config.yaml
train_examples: 49215
horizontal_flip: true
color_jitter: 0.2
bottleneck: "kl"
encoder_inner_norm: false
encoder_moe_every: 2
encoder_conv_stem: false
encoder_width: 384
latent_channels: 8
decoder_attention: true
decoder_upsampling: "pixel_shuffle"
kl_weight: 0.01
beta1: 0.9
warmup_steps: 1020
Rows from block 4 of the encoder, named by matrix and row number. Rows with one number belong to one neuron. Each number is 50 + 15 x the weight over its row's rms, rounded and kept within 0 to 99. All counts start at 0. After the name is the row's rms in percent of the matrix's.
# fc1: MLP up (encoder.blocks.4.mlp.fc1.weight, 1536x384), inputs 192-383
# fc2: MLP down (encoder.blocks.4.mlp.fc2.weight, 384x1536, transposed), outputs 192-383
fc1.475 098:68 47 82 31 35 93 68 46 46 57 58 56 48 41 50 94 47 41 54 60 57 58 38 45 35 60 58 68 35 58 42 72 75 36 45 75 32 68 60 31 22 48 60 31 57 37 53 42 46 26 40 58 44 47 43 32 44 99 52 62 43 44 28 47 65 36 23 39 43 30 62 51 70 29 45 69 63 41 52 36 61 34 58 33 56 61 33 59 52 41 49 49 45 80 44 33 61 51 44 51 42 36 56 30 81 66 61 38 48 29 54 65 41 36 62 41 78 61 55 58 64 50 52 36 84 56 30 36 28 38 60 36 70 76 62 42 47 51 35 39 60 71 54 52 71 70 62 48 38 37 43 40 19 64 48 66 58 80 44 62 50 49 50 45 59 44 75 46 66 54 51 49 71 27 38 42 37 51 54 69 62 54 55 54 61 61 32 27 13 59 60 50
fc2.475 145:57 53 75 67 16 55 50 55 46 21 36 00 42 70 35 26 32 82 55 47 43 46 55 26 34 71 70 50 43 38 78 49 55 72 67 52 42 49 45 43 64 54 45 68 50 52 41 59 45 49 39 60 48 81 48 56 58 60 44 75 17 65 48 56 38 49 45 45 51 36 57 27 40 49 51 27 30 39 46 36 57 55 44 35 40 50 53 44 29 24 54 47 32 32 33 44 75 61 51 61 62 49 42 74 33 41 33 44 65 46 52 66 94 01 52 50 14 55 21 72 20 46 30 69 34 49 45 60 71 38 43 38 47 46 56 37 48 42 52 63 67 35 35 56 46 52 64 50 32 59 20 71 49 58 57 50 26 39 58 10 55 52 39 50 58 45 34 47 58 50 72 12 46 32 51 56 67 67 39 27 56 50 48 57 38 52 75 46 44 64 36 55
fc1.476 089:28 72 80 23 20 49 19 46 51 43 34 46 63 24 65 33 72 10 49 48 38 48 56 43 71 56 28 53 81 44 56 51 34 50 52 71 16 19 61 48 70 79 44 86 37 50 38 62 62 40 78 44 57 59 70 51 60 69 47 53 35 43 49 44 83 40 45 38 55 34 42 57 43 69 51 48 44 44 46 13 43 48 35 37 48 38 43 46 74 63 36 41 33 79 28 61 27 24 49 49 67 37 41 50 53 61 21 48 63 57 52 48 06 25 79 49 22 45 61 40 55 15 21 46 42 70 40 47 59 38 63 60 47 21 26 52 61 57 38 26 39 74 68 46 57 54 29 42 66 62 33 34 62 41 67 40 45 73 61 57 59 16 67 40 37 48 53 25 40 41 19 22 65 62 47 61 41 50 58 60 43 49 65 54 74 69 39 39 42 78 37 72
fc2.476 083:37 47 41 64 76 01 57 52 49 45 62 47 53 77 36 47 54 74 09 38 58 50 48 99 25 22 58 40 47 59 40 45 65 64 43 72 65 40 50 72 68 45 60 52 37 32 58 47 30 62 47 68 26 50 77 50 30 51 54 54 67 70 56 66 35 57 56 48 33 42 42 33 41 43 44 37 57 61 53 33 56 38 54 62 33 64 36 34 47 21 35 43 43 32 23 59 53 56 66 57 30 42 70 44 32 57 61 56 50 54 65 58 47 55 28 58 62 64 54 50 49 60 69 80 38 52 74 52 54 43 55 49 26 63 61 56 54 42 63 35 45 60 42 48 50 30 37 28 80 48 40 30 54 71 56 40 40 40 50 46 46 63 34 46 59 52 65 79 56 44 48 63 49 43 29 60 46 37 61 69 64 45 53 54 65 47 69 73 48 16 73 44
fc1.477 084:63 58 43 48 84 68 62 47 55 39 39 49 30 40 07 53 71 53 52 68 63 70 54 71 65 48 32 43 33 58 54 53 48 30 46 70 59 46 46 64 33 62 49 56 39 55 36 29 24 72 48 16 49 61 37 41 35 57 52 46 94 58 42 57 59 65 46 49 81 51 35 47 42 43 54 71 29 39 62 25 69 37 50 47 43 45 47 30 58 50 38 31 62 51 66 43 57 68 45 47 65 44 53 52 55 59 82 47 39 45 45 50 66 39 27 40 50 54 42 00 58 26 56 27 77 62 32 49 66 56 66 71 52 45 77 53 55 59 61 29 62 82 46 61 56 57 33 73 55 57 45 61 51 14 59 41 67 59 30 69 50 41 62 26 39 55 65 26 33 40 41 64 52 25 33 57 31 52 46 44 29 58 35 65 60 63 32 54 69 67 53 55
fc2.477 074:52 54 36 43 49 34 60 35 72 57 63 28 42 28 77 37 62 49 62 55 74 54 51 70 37 54 45 57 49 48 52 51 72 61 27 68 90 34 52 66 84 43 51 43 47 56 84 45 54 50 26 80 40 67 31 47 72 42 51 23 26 56 49 45 47 58 47 45 69 48 29 48 49 63 38 53 51 61 44 17 61 59 61 41 62 56 53 06 38 53 50 52 56 63 30 61 43 28 63 45 08 55 53 41 49 83 53 58 71 48 63 53 30 94 05 52 41 39 63 57 34 84 58 66 56 51 44 36 68 54 51 50 26 36 61 59 58 56 30 50 52 39 52 46 55 40 61 56 67 87 51 17 60 71 52 40 49 52 80 63 49 53 48 79 61 41 57 32 33 53 47 53 71 78 48 48 56 51 44 20 50 65 56 55 74 51 48 32 10 68 41 54
fc1.478 106:33 27 56 58 35 50 63 36 44 67 77 56 51 42 67 52 63 57 61 48 41 11 49 68 11 45 67 67 63 58 50 56 49 57 66 67 62 54 60 78 48 37 34 66 49 75 17 56 57 40 54 70 57 48 16 51 43 44 37 64 40 57 45 38 55 14 42 48 24 49 47 65 40 46 60 56 42 32 60 35 25 57 51 68 74 50 50 51 55 32 36 38 41 44 69 48 08 31 59 95 44 44 47 53 58 45 45 61 49 58 50 44 52 41 29 42 41 48 55 48 52 48 45 37 60 48 44 63 37 44 73 31 58 66 32 43 71 51 82 38 60 58 69 58 55 38 47 57 31 37 39 47 78 16 48 55 29 58 62 42 45 54 08 59 33 38 47 21 54 47 25 43 43 73 49 51 40 41 51 33 57 63 55 56 36 62 62 48 15 48 62 44
fc2.478 140:53 29 08 38 55 45 27 44 51 67 62 33 43 68 50 32 43 84 58 48 45 45 50 21 68 55 41 15 19 61 61 52 61 73 42 38 27 26 56 64 29 60 42 57 36 49 61 42 40 74 13 34 72 48 27 45 59 37 64 49 69 37 52 70 55 85 50 49 52 54 48 49 53 22 65 20 76 45 41 42 63 57 57 59 47 56 34 26 59 61 51 41 56 52 84 52 45 46 53 77 42 30 44 65 33 55 69 58 40 44 52 70 42 74 60 44 61 60 61 43 70 30 09 65 52 55 48 53 86 43 57 54 43 27 78 53 50 54 44 50 37 21 65 43 48 43 37 50 48 54 30 14 44 63 43 30 43 76 62 59 46 45 43 53 65 25 49 67 46 46 34 49 52 36 30 58 67 42 52 18 78 63 45 57 71 55 63 42 47 41 49 41
fc1.479 091:59 54 40 77 69 47 54 53 45 75 57 46 44 57 28 22 59 33 82 70 64 65 46 80 18 42 43 35 56 54 76 55 51 61 42 35 65 52 58 45 43 63 58 53 55 35 33 48 48 39 42 96 44 54 80 46 42 63 57 53 43 51 44 31 47 47 30 40 37 30 68 75 71 65 45 79 15 42 47 34 60 58 47 61 62 59 37 78 43 58 30 40 46 43 46 62 50 63 50 53 38 38 42 49 42 32 57 14 47 39 55 61 43 59 54 38 61 46 51 40 45 57 77 27 30 47 52 38 26 47 51 35 44 71 41 43 64 56 65 47 50 69 43 45 70 60 50 34 44 74 50 42 67 73 57 54 33 63 36 54 39 61 31 71 24 40 59 22 27 61 27 48 60 34 37 50 51 24 35 59 51 75 42 65 59 62 65 50 67 54 49 45
fc2.479 076:40 61 40 51 47 63 31 65 72 46 60 75 60 68 41 50 47 03 57 34 65 56 50 22 58 63 40 58 41 34 54 52 56 50 49 54 14 54 45 48 18 57 41 43 51 36 35 70 33 51 20 10 44 34 31 57 54 59 57 05 67 44 57 51 65 02 39 54 45 43 56 53 35 57 23 41 63 42 38 39 58 70 54 55 60 58 47 30 44 26 56 56 54 55 27 59 49 62 59 36 57 64 63 67 42 25 53 64 76 45 59 80 53 54 47 54 41 49 69 44 36 26 60 26 33 60 69 58 50 44 50 80 61 83 37 59 55 52 30 77 34 25 39 53 55 36 50 78 35 43 57 55 21 67 53 37 48 76 73 41 51 53 41 59 51 61 50 40 40 50 50 38 47 49 56 55 55 65 46 15 34 52 24 53 39 60 47 29 35 32 41 31
fc1.480 108:30 17 38 70 21 64 74 43 43 51 55 48 54 32 68 49 26 48 47 60 77 53 43 85 59 51 46 55 27 51 73 68 36 63 38 19 65 49 47 68 64 45 54 64 31 56 24 64 53 50 45 68 18 50 71 49 66 46 41 44 23 33 48 31 57 49 42 61 44 49 59 66 40 38 33 64 73 48 47 22 45 48 27 63 62 41 41 60 77 67 47 37 70 39 75 57 45 48 35 63 49 46 37 48 56 62 85 54 40 42 55 72 33 59 46 32 36 46 47 16 57 27 44 46 38 77 41 22 39 41 62 60 22 58 51 43 50 65 52 61 63 75 50 42 52 32 47 21 70 34 42 53 48 74 43 31 70 44 46 46 28 37 53 70 38 49 60 24 48 47 66 67 66 51 53 52 44 43 43 45 60 62 45 62 62 61 27 25 74 49 68 39
fc2.480 096:60 67 41 24 99 50 33 60 46 82 61 67 77 53 42 54 47 18 26 62 39 58 41 96 70 62 19 52 27 43 19 50 51 54 46 73 45 32 41 60 24 52 51 48 66 67 76 33 61 45 53 45 36 41 40 52 54 51 44 36 41 62 47 46 49 32 56 64 29 38 57 73 74 24 45 55 56 68 51 40 52 37 58 45 56 70 31 21 54 62 38 31 63 73 88 47 53 59 69 65 47 49 51 45 39 46 49 43 44 57 23 33 31 40 41 37 24 59 60 46 51 64 50 44 59 46 45 49 50 65 43 72 50 43 55 53 59 51 66 57 38 60 71 42 53 51 57 34 52 70 48 54 16 03 41 70 64 63 55 41 30 34 42 53 51 38 49 50 52 57 53 43 41 35 65 46 45 50 15 44 42 51 61 56 65 57 47 60 64 18 30 30
fc1.481 102:38 42 46 40 21 18 37 34 41 73 58 60 41 72 25 64 46 61 87 51 42 70 47 37 53 30 82 60 63 50 57 50 51 33 56 40 50 62 39 55 99 52 50 57 45 56 28 65 33 56 81 34 51 54 54 46 18 66 38 34 37 51 44 53 75 47 36 64 04 38 40 48 29 15 51 63 27 30 67 56 47 34 26 43 75 54 45 60 62 51 49 49 39 64 57 60 39 56 28 58 56 45 48 60 37 60 54 46 29 49 67 39 40 32 39 50 62 48 24 39 65 43 56 48 59 55 50 41 23 44 50 43 48 45 65 41 53 64 60 42 74 43 39 57 44 53 54 66 52 42 47 45 58 73 42 99 53 59 53 47 54 49 60 37 32 75 68 34 30 44 51 85 43 69 23 47 45 44 38 24 36 59 43 47 54 57 36 65 42 50 54 70
fc2.481 096:48 54 12 59 39 60 08 56 20 40 53 63 51 42 42 67 38 07 66 55 65 45 51 42 65 65 36 43 88 50 73 55 21 54 56 67 10 65 45 42 55 41 53 52 56 52 66 36 79 77 40 27 46 36 45 51 52 44 50 61 31 72 46 69 69 10 47 63 74 64 74 42 49 34 46 50 64 50 47 57 34 50 52 44 67 61 38 64 35 42 55 50 58 74 31 50 44 54 56 63 37 61 52 49 39 28 27 37 33 35 46 03 18 38 61 31 44 36 64 41 59 14 45 92 59 35 39 62 59 51 44 48 54 92 60 46 53 44 50 66 51 58 49 51 52 56 53 63 34 50 55 63 52 42 32 99 41 59 43 87 39 41 54 60 12 68 59 70 66 42 42 26 57 35 59 49 47 53 80 67 47 43 62 57 38 69 65 40 27 41 38 52
fc1.482 066:41 73 27 45 61 72 25 42 39 53 57 55 42 63 49 62 54 70 48 37 55 52 62 80 41 64 46 48 63 37 56 50 34 40 36 49 38 69 56 51 49 59 50 59 50 38 34 26 56 47 86 41 26 62 53 72 44 54 51 42 43 78 51 32 55 45 35 60 24 62 25 79 30 51 22 55 40 58 41 20 59 51 60 56 42 29 42 33 48 61 28 30 46 55 66 54 37 64 60 43 64 46 42 31 54 62 60 41 56 36 41 40 63 50 30 95 42 40 41 23 51 73 58 63 80 37 52 33 39 39 58 55 64 60 63 54 54 53 85 40 48 52 53 32 47 34 47 55 51 56 23 56 33 24 76 26 78 60 56 51 49 39 49 34 43 69 46 36 25 61 07 17 33 77 29 66 52 36 41 59 34 65 42 73 49 55 41 73 50 69 56 40
fc2.482 066:58 46 37 50 64 31 68 60 53 58 59 46 61 39 49 27 65 36 60 59 44 47 43 40 45 06 61 57 49 47 38 56 63 55 49 46 67 17 52 67 57 44 57 45 41 57 19 57 32 81 42 69 56 36 52 58 41 53 55 35 41 62 40 58 53 56 55 44 33 52 36 41 61 46 54 70 59 69 62 63 72 54 37 57 55 62 61 54 16 43 50 39 41 44 64 45 48 48 54 62 23 66 61 72 41 41 25 50 57 42 56 82 62 77 30 59 48 64 61 49 58 63 45 49 33 79 72 57 62 41 45 69 44 86 49 54 53 34 37 37 24 24 57 51 59 35 34 50 56 39 57 33 77 63 37 34 29 37 65 45 68 43 66 79 79 29 61 66 34 54 67 48 42 39 69 68 48 46 39 56 44 56 48 52 47 44 64 55 34 66 53 40
fc1.483 076:40 39 47 33 53 70 46 52 50 38 56 70 32 19 38 68 56 38 85 48 60 57 53 48 36 42 99 53 26 30 20 60 61 36 22 42 26 78 37 48 89 57 62 78 36 33 41 84 47 53 74 47 41 64 44 48 43 52 42 36 46 59 43 42 56 41 25 07 79 42 55 35 43 33 70 46 65 53 57 23 48 31 29 26 38 37 52 38 44 43 43 49 46 49 70 67 43 40 50 46 45 62 33 45 54 24 35 22 34 45 43 66 41 62 40 49 58 48 45 43 60 30 46 34 66 42 35 42 42 29 40 54 34 71 48 52 59 39 52 56 80 39 42 62 63 55 35 56 48 59 44 39 42 22 56 20 22 58 46 77 44 79 30 55 63 59 44 68 25 43 43 76 66 34 36 36 42 47 36 43 42 66 46 67 45 78 51 38 32 35 49 59
fc2.483 073:51 44 48 58 22 65 48 58 48 83 68 06 57 59 72 43 61 77 41 54 22 47 56 32 32 34 43 52 40 69 30 52 48 64 67 60 71 31 71 62 64 60 47 56 44 56 30 45 28 75 32 56 51 68 35 39 39 45 55 47 30 53 52 60 32 43 56 76 52 36 59 46 53 54 40 33 62 60 59 33 59 42 40 47 41 52 32 13 45 50 58 30 40 70 46 58 46 45 63 77 41 53 77 51 48 60 31 54 32 35 52 48 65 14 79 44 30 61 52 24 43 29 56 73 56 46 53 47 48 34 38 71 05 49 36 62 59 01 67 19 51 28 67 39 55 57 47 52 46 36 40 75 41 53 40 16 37 58 61 57 69 32 48 61 49 44 57 67 48 62 47 36 36 49 62 54 46 69 57 51 30 57 57 58 61 58 26 46 35 44 43 83
fc1.484 089:54 48 40 61 62 37 49 45 37 54 53 30 36 68 49 53 44 60 41 44 40 69 41 48 26 68 69 68 40 54 26 50 16 35 30 49 55 66 53 40 53 65 61 45 38 34 62 80 30 73 48 57 43 62 46 36 48 43 34 30 62 64 53 62 71 19 32 53 57 74 42 41 49 28 59 33 54 47 51 77 25 48 20 43 29 33 37 33 33 62 56 43 58 37 39 74 65 52 61 55 54 42 40 52 42 69 69 42 55 47 23 58 59 52 34 65 36 55 69 52 55 65 65 30 32 36 63 42 95 32 20 84 65 50 51 34 47 37 16 68 59 54 53 64 51 52 58 46 39 65 27 20 47 52 42 93 31 49 83 00 43 64 45 67 37 33 44 44 41 35 61 48 77 64 45 61 52 43 48 31 64 76 42 56 53 84 69 64 31 81 65 89
fc2.484 099:48 56 34 70 70 38 67 62 45 23 47 61 48 08 29 03 40 44 68 59 43 58 48 33 62 67 63 40 24 78 81 48 42 88 61 53 42 73 64 59 39 44 61 62 44 66 54 31 64 56 44 53 42 61 46 47 48 52 56 66 37 61 45 39 60 70 67 56 45 46 33 37 65 59 33 38 52 35 48 36 95 56 51 66 46 43 61 22 79 55 43 41 61 55 13 42 45 47 58 44 33 45 38 60 56 48 38 61 56 71 60 30 82 80 88 36 60 45 37 28 21 33 59 55 90 77 71 54 47 35 60 45 43 55 61 53 52 38 71 55 70 45 36 47 53 50 41 57 56 50 60 66 67 54 60 28 22 45 39 54 44 48 41 58 18 37 75 34 56 54 58 31 50 43 66 53 56 52 11 36 51 51 51 46 57 71 68 31 52 89 45 67
fc1.485 078:17 72 52 75 32 24 53 39 22 30 26 73 37 61 26 64 51 42 69 50 50 46 61 72 48 26 40 76 39 41 58 42 42 47 64 34 43 64 45 57 34 76 58 84 38 68 59 44 48 63 76 39 60 53 56 52 52 64 42 81 75 57 44 47 78 51 29 43 52 77 15 47 68 45 50 52 13 38 71 48 84 22 54 67 57 60 55 45 32 42 39 20 27 45 57 62 42 44 34 62 61 58 51 63 37 79 64 47 55 41 49 57 52 36 37 53 38 52 22 27 14 53 57 23 45 53 72 45 80 37 41 72 66 33 40 37 45 42 33 53 90 57 62 49 81 62 40 45 42 56 29 54 30 30 53 65 99 76 22 55 49 19 67 25 82 48 69 67 51 49 60 41 27 29 38 60 53 34 34 58 58 36 24 57 50 72 50 69 49 57 56 73
fc2.485 074:21 47 65 40 84 36 71 49 56 34 40 51 32 59 94 48 52 62 49 39 36 55 55 36 36 29 57 43 50 48 17 43 37 35 59 50 83 62 40 45 57 74 55 54 54 50 55 60 40 47 24 67 54 63 53 43 57 54 81 74 33 40 46 41 48 35 68 49 76 47 55 51 81 49 44 43 51 45 74 42 26 59 57 37 66 66 39 36 32 60 62 33 26 44 26 67 54 43 52 40 37 63 53 50 41 16 15 57 54 36 37 48 13 53 69 60 45 60 47 56 49 15 50 67 51 30 32 33 48 62 37 63 45 46 45 64 50 29 66 69 45 21 14 47 65 52 48 35 51 51 58 51 45 51 56 65 22 35 67 56 54 35 35 43 37 60 32 75 72 51 56 41 57 48 29 44 52 45 17 73 67 49 69 53 40 61 42 39 45 43 68 42
fc1.486 101:49 57 72 99 35 54 57 35 54 56 28 55 59 33 49 56 46 56 43 75 69 76 52 50 54 57 36 96 71 66 45 40 44 38 61 53 63 37 55 46 46 60 52 90 29 47 45 71 45 63 85 48 45 61 45 49 52 80 49 83 58 35 58 57 55 52 26 59 59 38 56 43 45 50 47 42 57 31 63 68 66 44 37 39 18 39 43 43 21 69 38 32 27 63 58 63 56 57 39 32 49 52 56 30 61 42 74 15 83 51 29 47 59 57 59 29 41 52 41 44 38 54 45 31 29 44 30 44 59 61 47 80 74 57 46 42 45 61 31 44 99 51 62 65 37 50 34 33 78 48 33 29 58 38 59 87 48 35 36 63 65 53 67 38 41 62 27 50 62 49 58 59 22 46 35 72 54 44 35 57 31 58 50 63 46 52 62 80 96 67 50 52
fc2.486 118:57 30 31 15 60 60 92 42 54 40 67 52 72 30 42 64 29 50 75 45 63 56 49 15 49 51 59 17 30 68 53 51 52 76 29 06 75 40 48 58 75 49 52 30 53 34 27 57 47 40 05 84 78 61 23 38 35 64 54 37 83 41 48 38 66 73 38 22 56 55 39 56 53 36 55 61 67 64 62 36 44 66 60 72 66 47 71 46 47 26 54 52 56 61 05 54 58 49 50 53 69 46 63 70 62 55 31 52 48 58 66 51 64 57 55 78 59 42 44 57 60 61 26 69 40 61 62 44 45 45 42 27 18 52 53 48 55 47 55 33 33 37 26 33 49 57 52 46 42 42 51 59 45 52 66 65 33 24 54 64 73 56 51 59 56 72 55 63 53 55 39 30 58 29 64 47 38 60 21 71 51 44 38 57 66 53 47 00 33 39 75 57
fc1.487 085:49 38 77 53 53 38 38 56 34 52 60 85 49 64 27 86 38 54 67 58 62 51 48 40 73 70 76 34 66 63 47 66 32 49 36 43 42 52 56 34 67 56 55 42 44 27 38 44 04 54 75 57 45 61 38 43 59 52 46 60 73 56 41 68 66 20 40 15 29 40 48 55 34 48 40 55 34 58 48 57 36 57 38 65 41 30 45 51 49 50 52 41 41 36 59 52 68 42 49 51 60 44 37 46 56 45 70 51 46 47 63 52 55 34 27 84 47 47 52 52 36 47 55 37 70 45 45 55 47 31 55 33 25 54 86 47 51 44 61 47 82 45 41 44 69 64 40 53 53 47 41 36 82 44 58 92 35 57 50 69 51 37 54 36 35 62 48 52 55 27 48 56 43 49 39 59 54 57 45 41 42 61 40 64 62 66 62 47 59 84 77 43
fc2.487 074:30 68 41 61 18 49 69 53 39 30 45 49 83 69 65 26 73 06 51 57 48 54 46 67 50 41 37 57 61 51 40 52 53 72 65 40 29 53 57 43 37 60 56 82 40 55 70 34 54 69 34 43 51 64 36 42 27 51 55 26 36 49 44 48 61 32 57 60 56 50 22 40 72 42 35 55 55 52 60 51 81 67 45 47 53 46 76 47 49 44 32 36 36 52 40 55 47 51 66 58 51 48 43 54 28 30 52 40 39 58 44 46 46 76 70 36 16 61 68 53 33 44 34 57 40 30 40 48 48 42 42 89 24 79 38 57 54 30 30 44 65 56 34 37 60 54 46 42 57 52 54 86 77 44 47 35 44 21 55 42 48 43 32 72 32 31 57 58 59 56 50 57 36 08 71 47 60 54 51 67 46 56 32 51 28 42 35 41 61 41 39 46
fc1.488 111:35 64 52 75 39 42 31 39 36 19 37 56 50 47 49 29 46 26 50 14 56 61 44 73 39 37 50 50 52 48 58 55 53 35 44 52 72 18 55 63 48 63 52 59 39 43 42 59 66 99 63 31 40 78 61 62 62 48 24 65 66 47 43 55 73 47 34 57 60 40 51 48 38 41 43 14 34 39 63 52 33 57 41 58 47 58 34 28 51 47 29 52 69 34 70 54 62 45 46 57 46 54 61 52 60 58 49 53 84 51 44 56 40 52 40 43 23 52 46 35 47 37 53 33 42 32 82 56 80 36 46 58 54 19 40 47 54 07 37 37 62 52 81 51 50 16 46 49 57 76 54 64 33 34 59 38 33 62 25 54 41 53 50 59 56 30 53 52 48 50 53 53 60 72 19 46 45 39 35 49 48 58 66 62 47 49 51 70 46 63 50 60
fc2.488 159:55 10 69 30 31 64 25 43 65 51 32 76 59 23 49 84 78 39 32 66 76 51 45 67 83 47 63 44 59 64 72 58 45 65 55 37 41 66 47 45 11 47 49 36 45 50 35 56 52 18 44 65 57 35 26 53 49 51 57 51 70 49 53 32 46 79 32 46 60 60 62 58 56 56 55 87 49 46 62 27 35 47 43 48 43 57 63 85 63 35 70 56 63 49 35 47 62 49 43 51 75 69 46 48 75 47 64 57 30 53 59 22 63 53 51 35 70 51 58 58 59 34 65 43 69 85 36 53 40 63 54 31 60 83 53 44 49 95 60 33 37 58 31 41 48 55 64 40 50 46 51 46 50 19 59 64 52 57 57 95 45 70 45 51 58 66 46 39 54 55 53 66 52 67 64 42 45 42 54 84 43 45 75 52 25 54 37 40 61 51 64 48
fc1.489 070:51 45 56 72 67 43 44 56 41 47 28 50 27 50 49 45 45 56 30 49 51 36 57 44 65 43 53 76 55 36 56 56 46 21 41 50 47 18 54 73 55 70 54 61 52 55 55 46 54 88 71 34 41 62 54 49 49 65 39 34 71 78 33 48 21 99 23 67 67 39 49 41 39 39 63 67 67 37 57 60 70 54 60 61 49 53 59 45 36 74 30 35 65 22 47 58 61 47 44 55 46 42 45 28 54 63 28 41 64 65 39 41 22 68 74 60 62 58 39 40 44 26 33 45 55 18 57 39 86 60 63 64 44 51 33 57 34 22 26 28 66 42 60 38 40 40 51 32 57 82 48 28 39 40 48 34 63 52 67 48 45 42 51 59 55 34 59 37 54 46 55 91 49 59 33 52 44 57 22 23 18 75 49 53 42 51 61 31 57 50 29 39
fc2.489 066:35 52 60 45 45 55 42 24 59 66 56 70 68 62 46 48 76 61 42 54 46 61 51 44 57 63 47 29 69 32 73 58 52 54 25 57 67 40 65 42 43 67 46 44 25 68 42 38 18 32 06 46 65 49 40 49 57 49 57 17 56 54 60 57 53 38 65 56 50 52 52 54 70 59 54 32 50 64 48 45 48 61 42 37 58 57 61 31 40 12 54 37 61 66 17 46 55 58 47 46 28 34 56 77 46 00 48 29 58 42 42 58 67 85 26 55 49 51 67 62 27 51 79 41 67 37 59 47 34 62 52 73 51 53 64 51 61 22 52 61 29 27 44 43 53 36 55 63 51 59 46 59 79 38 46 42 21 24 63 34 63 56 53 62 39 46 51 36 49 50 39 53 35 61 42 56 50 45 70 46 47 57 65 55 33 52 38 32 43 73 41 62
fc1.490 089:12 50 88 70 32 55 80 56 54 28 54 39 28 12 49 51 24 99 33 43 42 39 60 48 36 43 44 26 35 52 51 61 44 56 49 58 62 55 34 44 64 52 56 48 46 62 60 58 54 83 78 61 31 48 60 41 47 69 52 66 47 53 40 42 60 12 38 42 50 27 40 52 66 61 32 46 43 42 50 20 39 35 60 57 59 46 40 52 78 57 46 37 40 47 57 45 39 37 47 63 46 43 51 40 55 05 46 52 43 56 56 50 61 40 79 30 54 38 49 41 23 59 12 46 72 69 47 64 25 39 57 67 31 66 46 38 62 65 62 39 66 45 63 38 70 50 42 53 49 51 62 35 74 51 45 37 54 53 75 43 25 38 33 35 42 47 75 47 42 45 47 33 55 36 50 47 37 41 33 45 29 56 72 60 59 66 46 60 53 48 52 42
fc2.490 078:47 40 62 45 55 25 22 60 50 50 52 00 67 68 69 67 41 50 48 36 43 56 44 00 49 32 65 54 69 52 30 53 65 30 26 46 52 40 50 64 42 64 61 60 47 51 22 54 71 73 51 74 43 82 34 60 58 44 50 50 41 57 61 54 21 82 55 57 50 59 49 64 51 45 52 56 77 52 57 64 55 77 43 41 55 57 63 44 19 84 45 47 62 40 62 43 48 55 50 58 58 57 54 50 68 15 41 28 34 67 50 38 68 44 37 61 64 49 33 56 52 99 87 55 60 54 57 36 64 52 64 62 40 50 71 58 54 15 47 39 47 31 40 52 58 50 47 64 52 71 46 28 26 62 47 34 33 37 65 50 68 36 58 62 48 33 49 41 37 54 45 43 52 45 62 55 55 73 35 78 49 51 53 53 48 58 66 51 29 56 44 50
fc1.491 079:26 32 10 77 61 50 21 55 56 67 50 50 37 50 55 33 54 55 67 51 83 27 56 47 53 38 48 40 53 51 49 43 47 46 53 46 54 15 31 46 55 64 46 66 27 52 55 63 34 84 40 23 42 69 72 30 46 51 42 63 42 57 41 65 55 64 50 44 35 68 27 44 39 43 47 56 54 54 58 23 77 44 36 48 17 42 60 53 37 39 39 28 30 55 63 39 41 18 44 93 48 43 32 56 52 72 50 76 38 58 33 57 57 58 60 57 49 39 29 31 44 27 33 30 11 40 54 39 69 45 80 51 48 59 40 36 54 34 71 46 80 37 59 41 44 31 28 16 68 71 45 37 55 74 28 42 63 22 55 61 55 47 78 77 45 50 61 58 80 43 41 47 44 40 61 44 51 50 47 30 43 64 27 66 59 48 57 44 48 46 49 56
fc2.491 082:50 70 71 47 62 24 51 51 62 45 65 60 55 61 59 47 80 61 47 29 50 59 48 61 42 60 50 35 84 09 60 57 44 37 37 92 97 58 46 51 61 67 53 58 51 43 43 59 51 34 62 27 48 58 33 45 60 55 74 45 64 54 52 36 35 39 40 40 54 45 57 44 50 36 63 40 24 47 55 37 10 66 52 46 65 75 41 40 31 27 50 46 58 27 18 59 47 40 62 54 16 54 47 68 52 27 33 40 57 46 76 71 31 66 36 93 54 67 58 55 32 77 70 79 63 38 58 38 50 43 32 35 61 34 53 55 55 34 52 22 25 85 51 42 57 37 47 60 56 26 53 55 88 84 58 37 34 61 62 58 48 34 22 27 42 49 34 31 24 48 59 50 54 46 59 55 54 40 49 79 44 56 58 49 28 43 26 44 53 71 57 32
fc1.492 087:35 35 54 60 48 49 57 57 25 33 30 57 35 69 40 45 53 44 42 35 72 32 68 70 52 57 85 60 65 39 57 58 61 50 24 45 02 72 47 51 44 56 58 58 35 37 42 24 53 48 80 28 57 62 42 70 45 50 35 58 75 61 38 38 52 25 37 55 45 29 49 79 42 39 41 58 50 50 54 62 47 45 64 63 56 71 43 55 62 46 42 29 67 62 76 62 11 54 41 38 57 39 52 81 54 46 43 41 70 47 63 63 23 37 75 61 82 51 61 38 55 62 49 36 92 21 44 51 65 49 54 35 74 43 83 60 57 41 32 43 30 66 44 28 57 51 36 64 34 31 42 67 23 38 51 92 37 63 51 51 35 45 46 25 40 23 56 28 36 45 35 65 69 38 42 56 44 51 43 78 71 61 43 62 19 59 55 78 19 53 15 61
fc2.492 079:56 37 39 47 59 22 28 38 45 39 61 21 63 29 58 49 21 31 50 61 36 45 45 65 55 27 70 34 80 50 37 45 35 71 48 41 56 31 36 52 43 31 49 37 57 40 59 56 22 67 43 89 43 24 60 58 47 43 85 30 62 16 53 64 90 36 61 54 52 68 36 58 47 65 51 70 41 60 52 50 79 52 48 74 48 47 57 54 58 17 44 57 38 54 30 46 59 49 67 71 65 42 61 36 47 28 65 70 49 60 47 43 59 14 53 46 89 39 43 36 63 42 60 07 25 68 47 63 41 63 61 49 64 92 47 62 51 64 61 29 38 41 40 47 57 53 54 46 24 56 34 28 71 80 33 29 38 38 57 78 52 58 30 37 65 24 60 83 52 55 43 52 44 55 27 59 59 59 46 61 67 53 52 53 67 61 67 57 50 51 64 59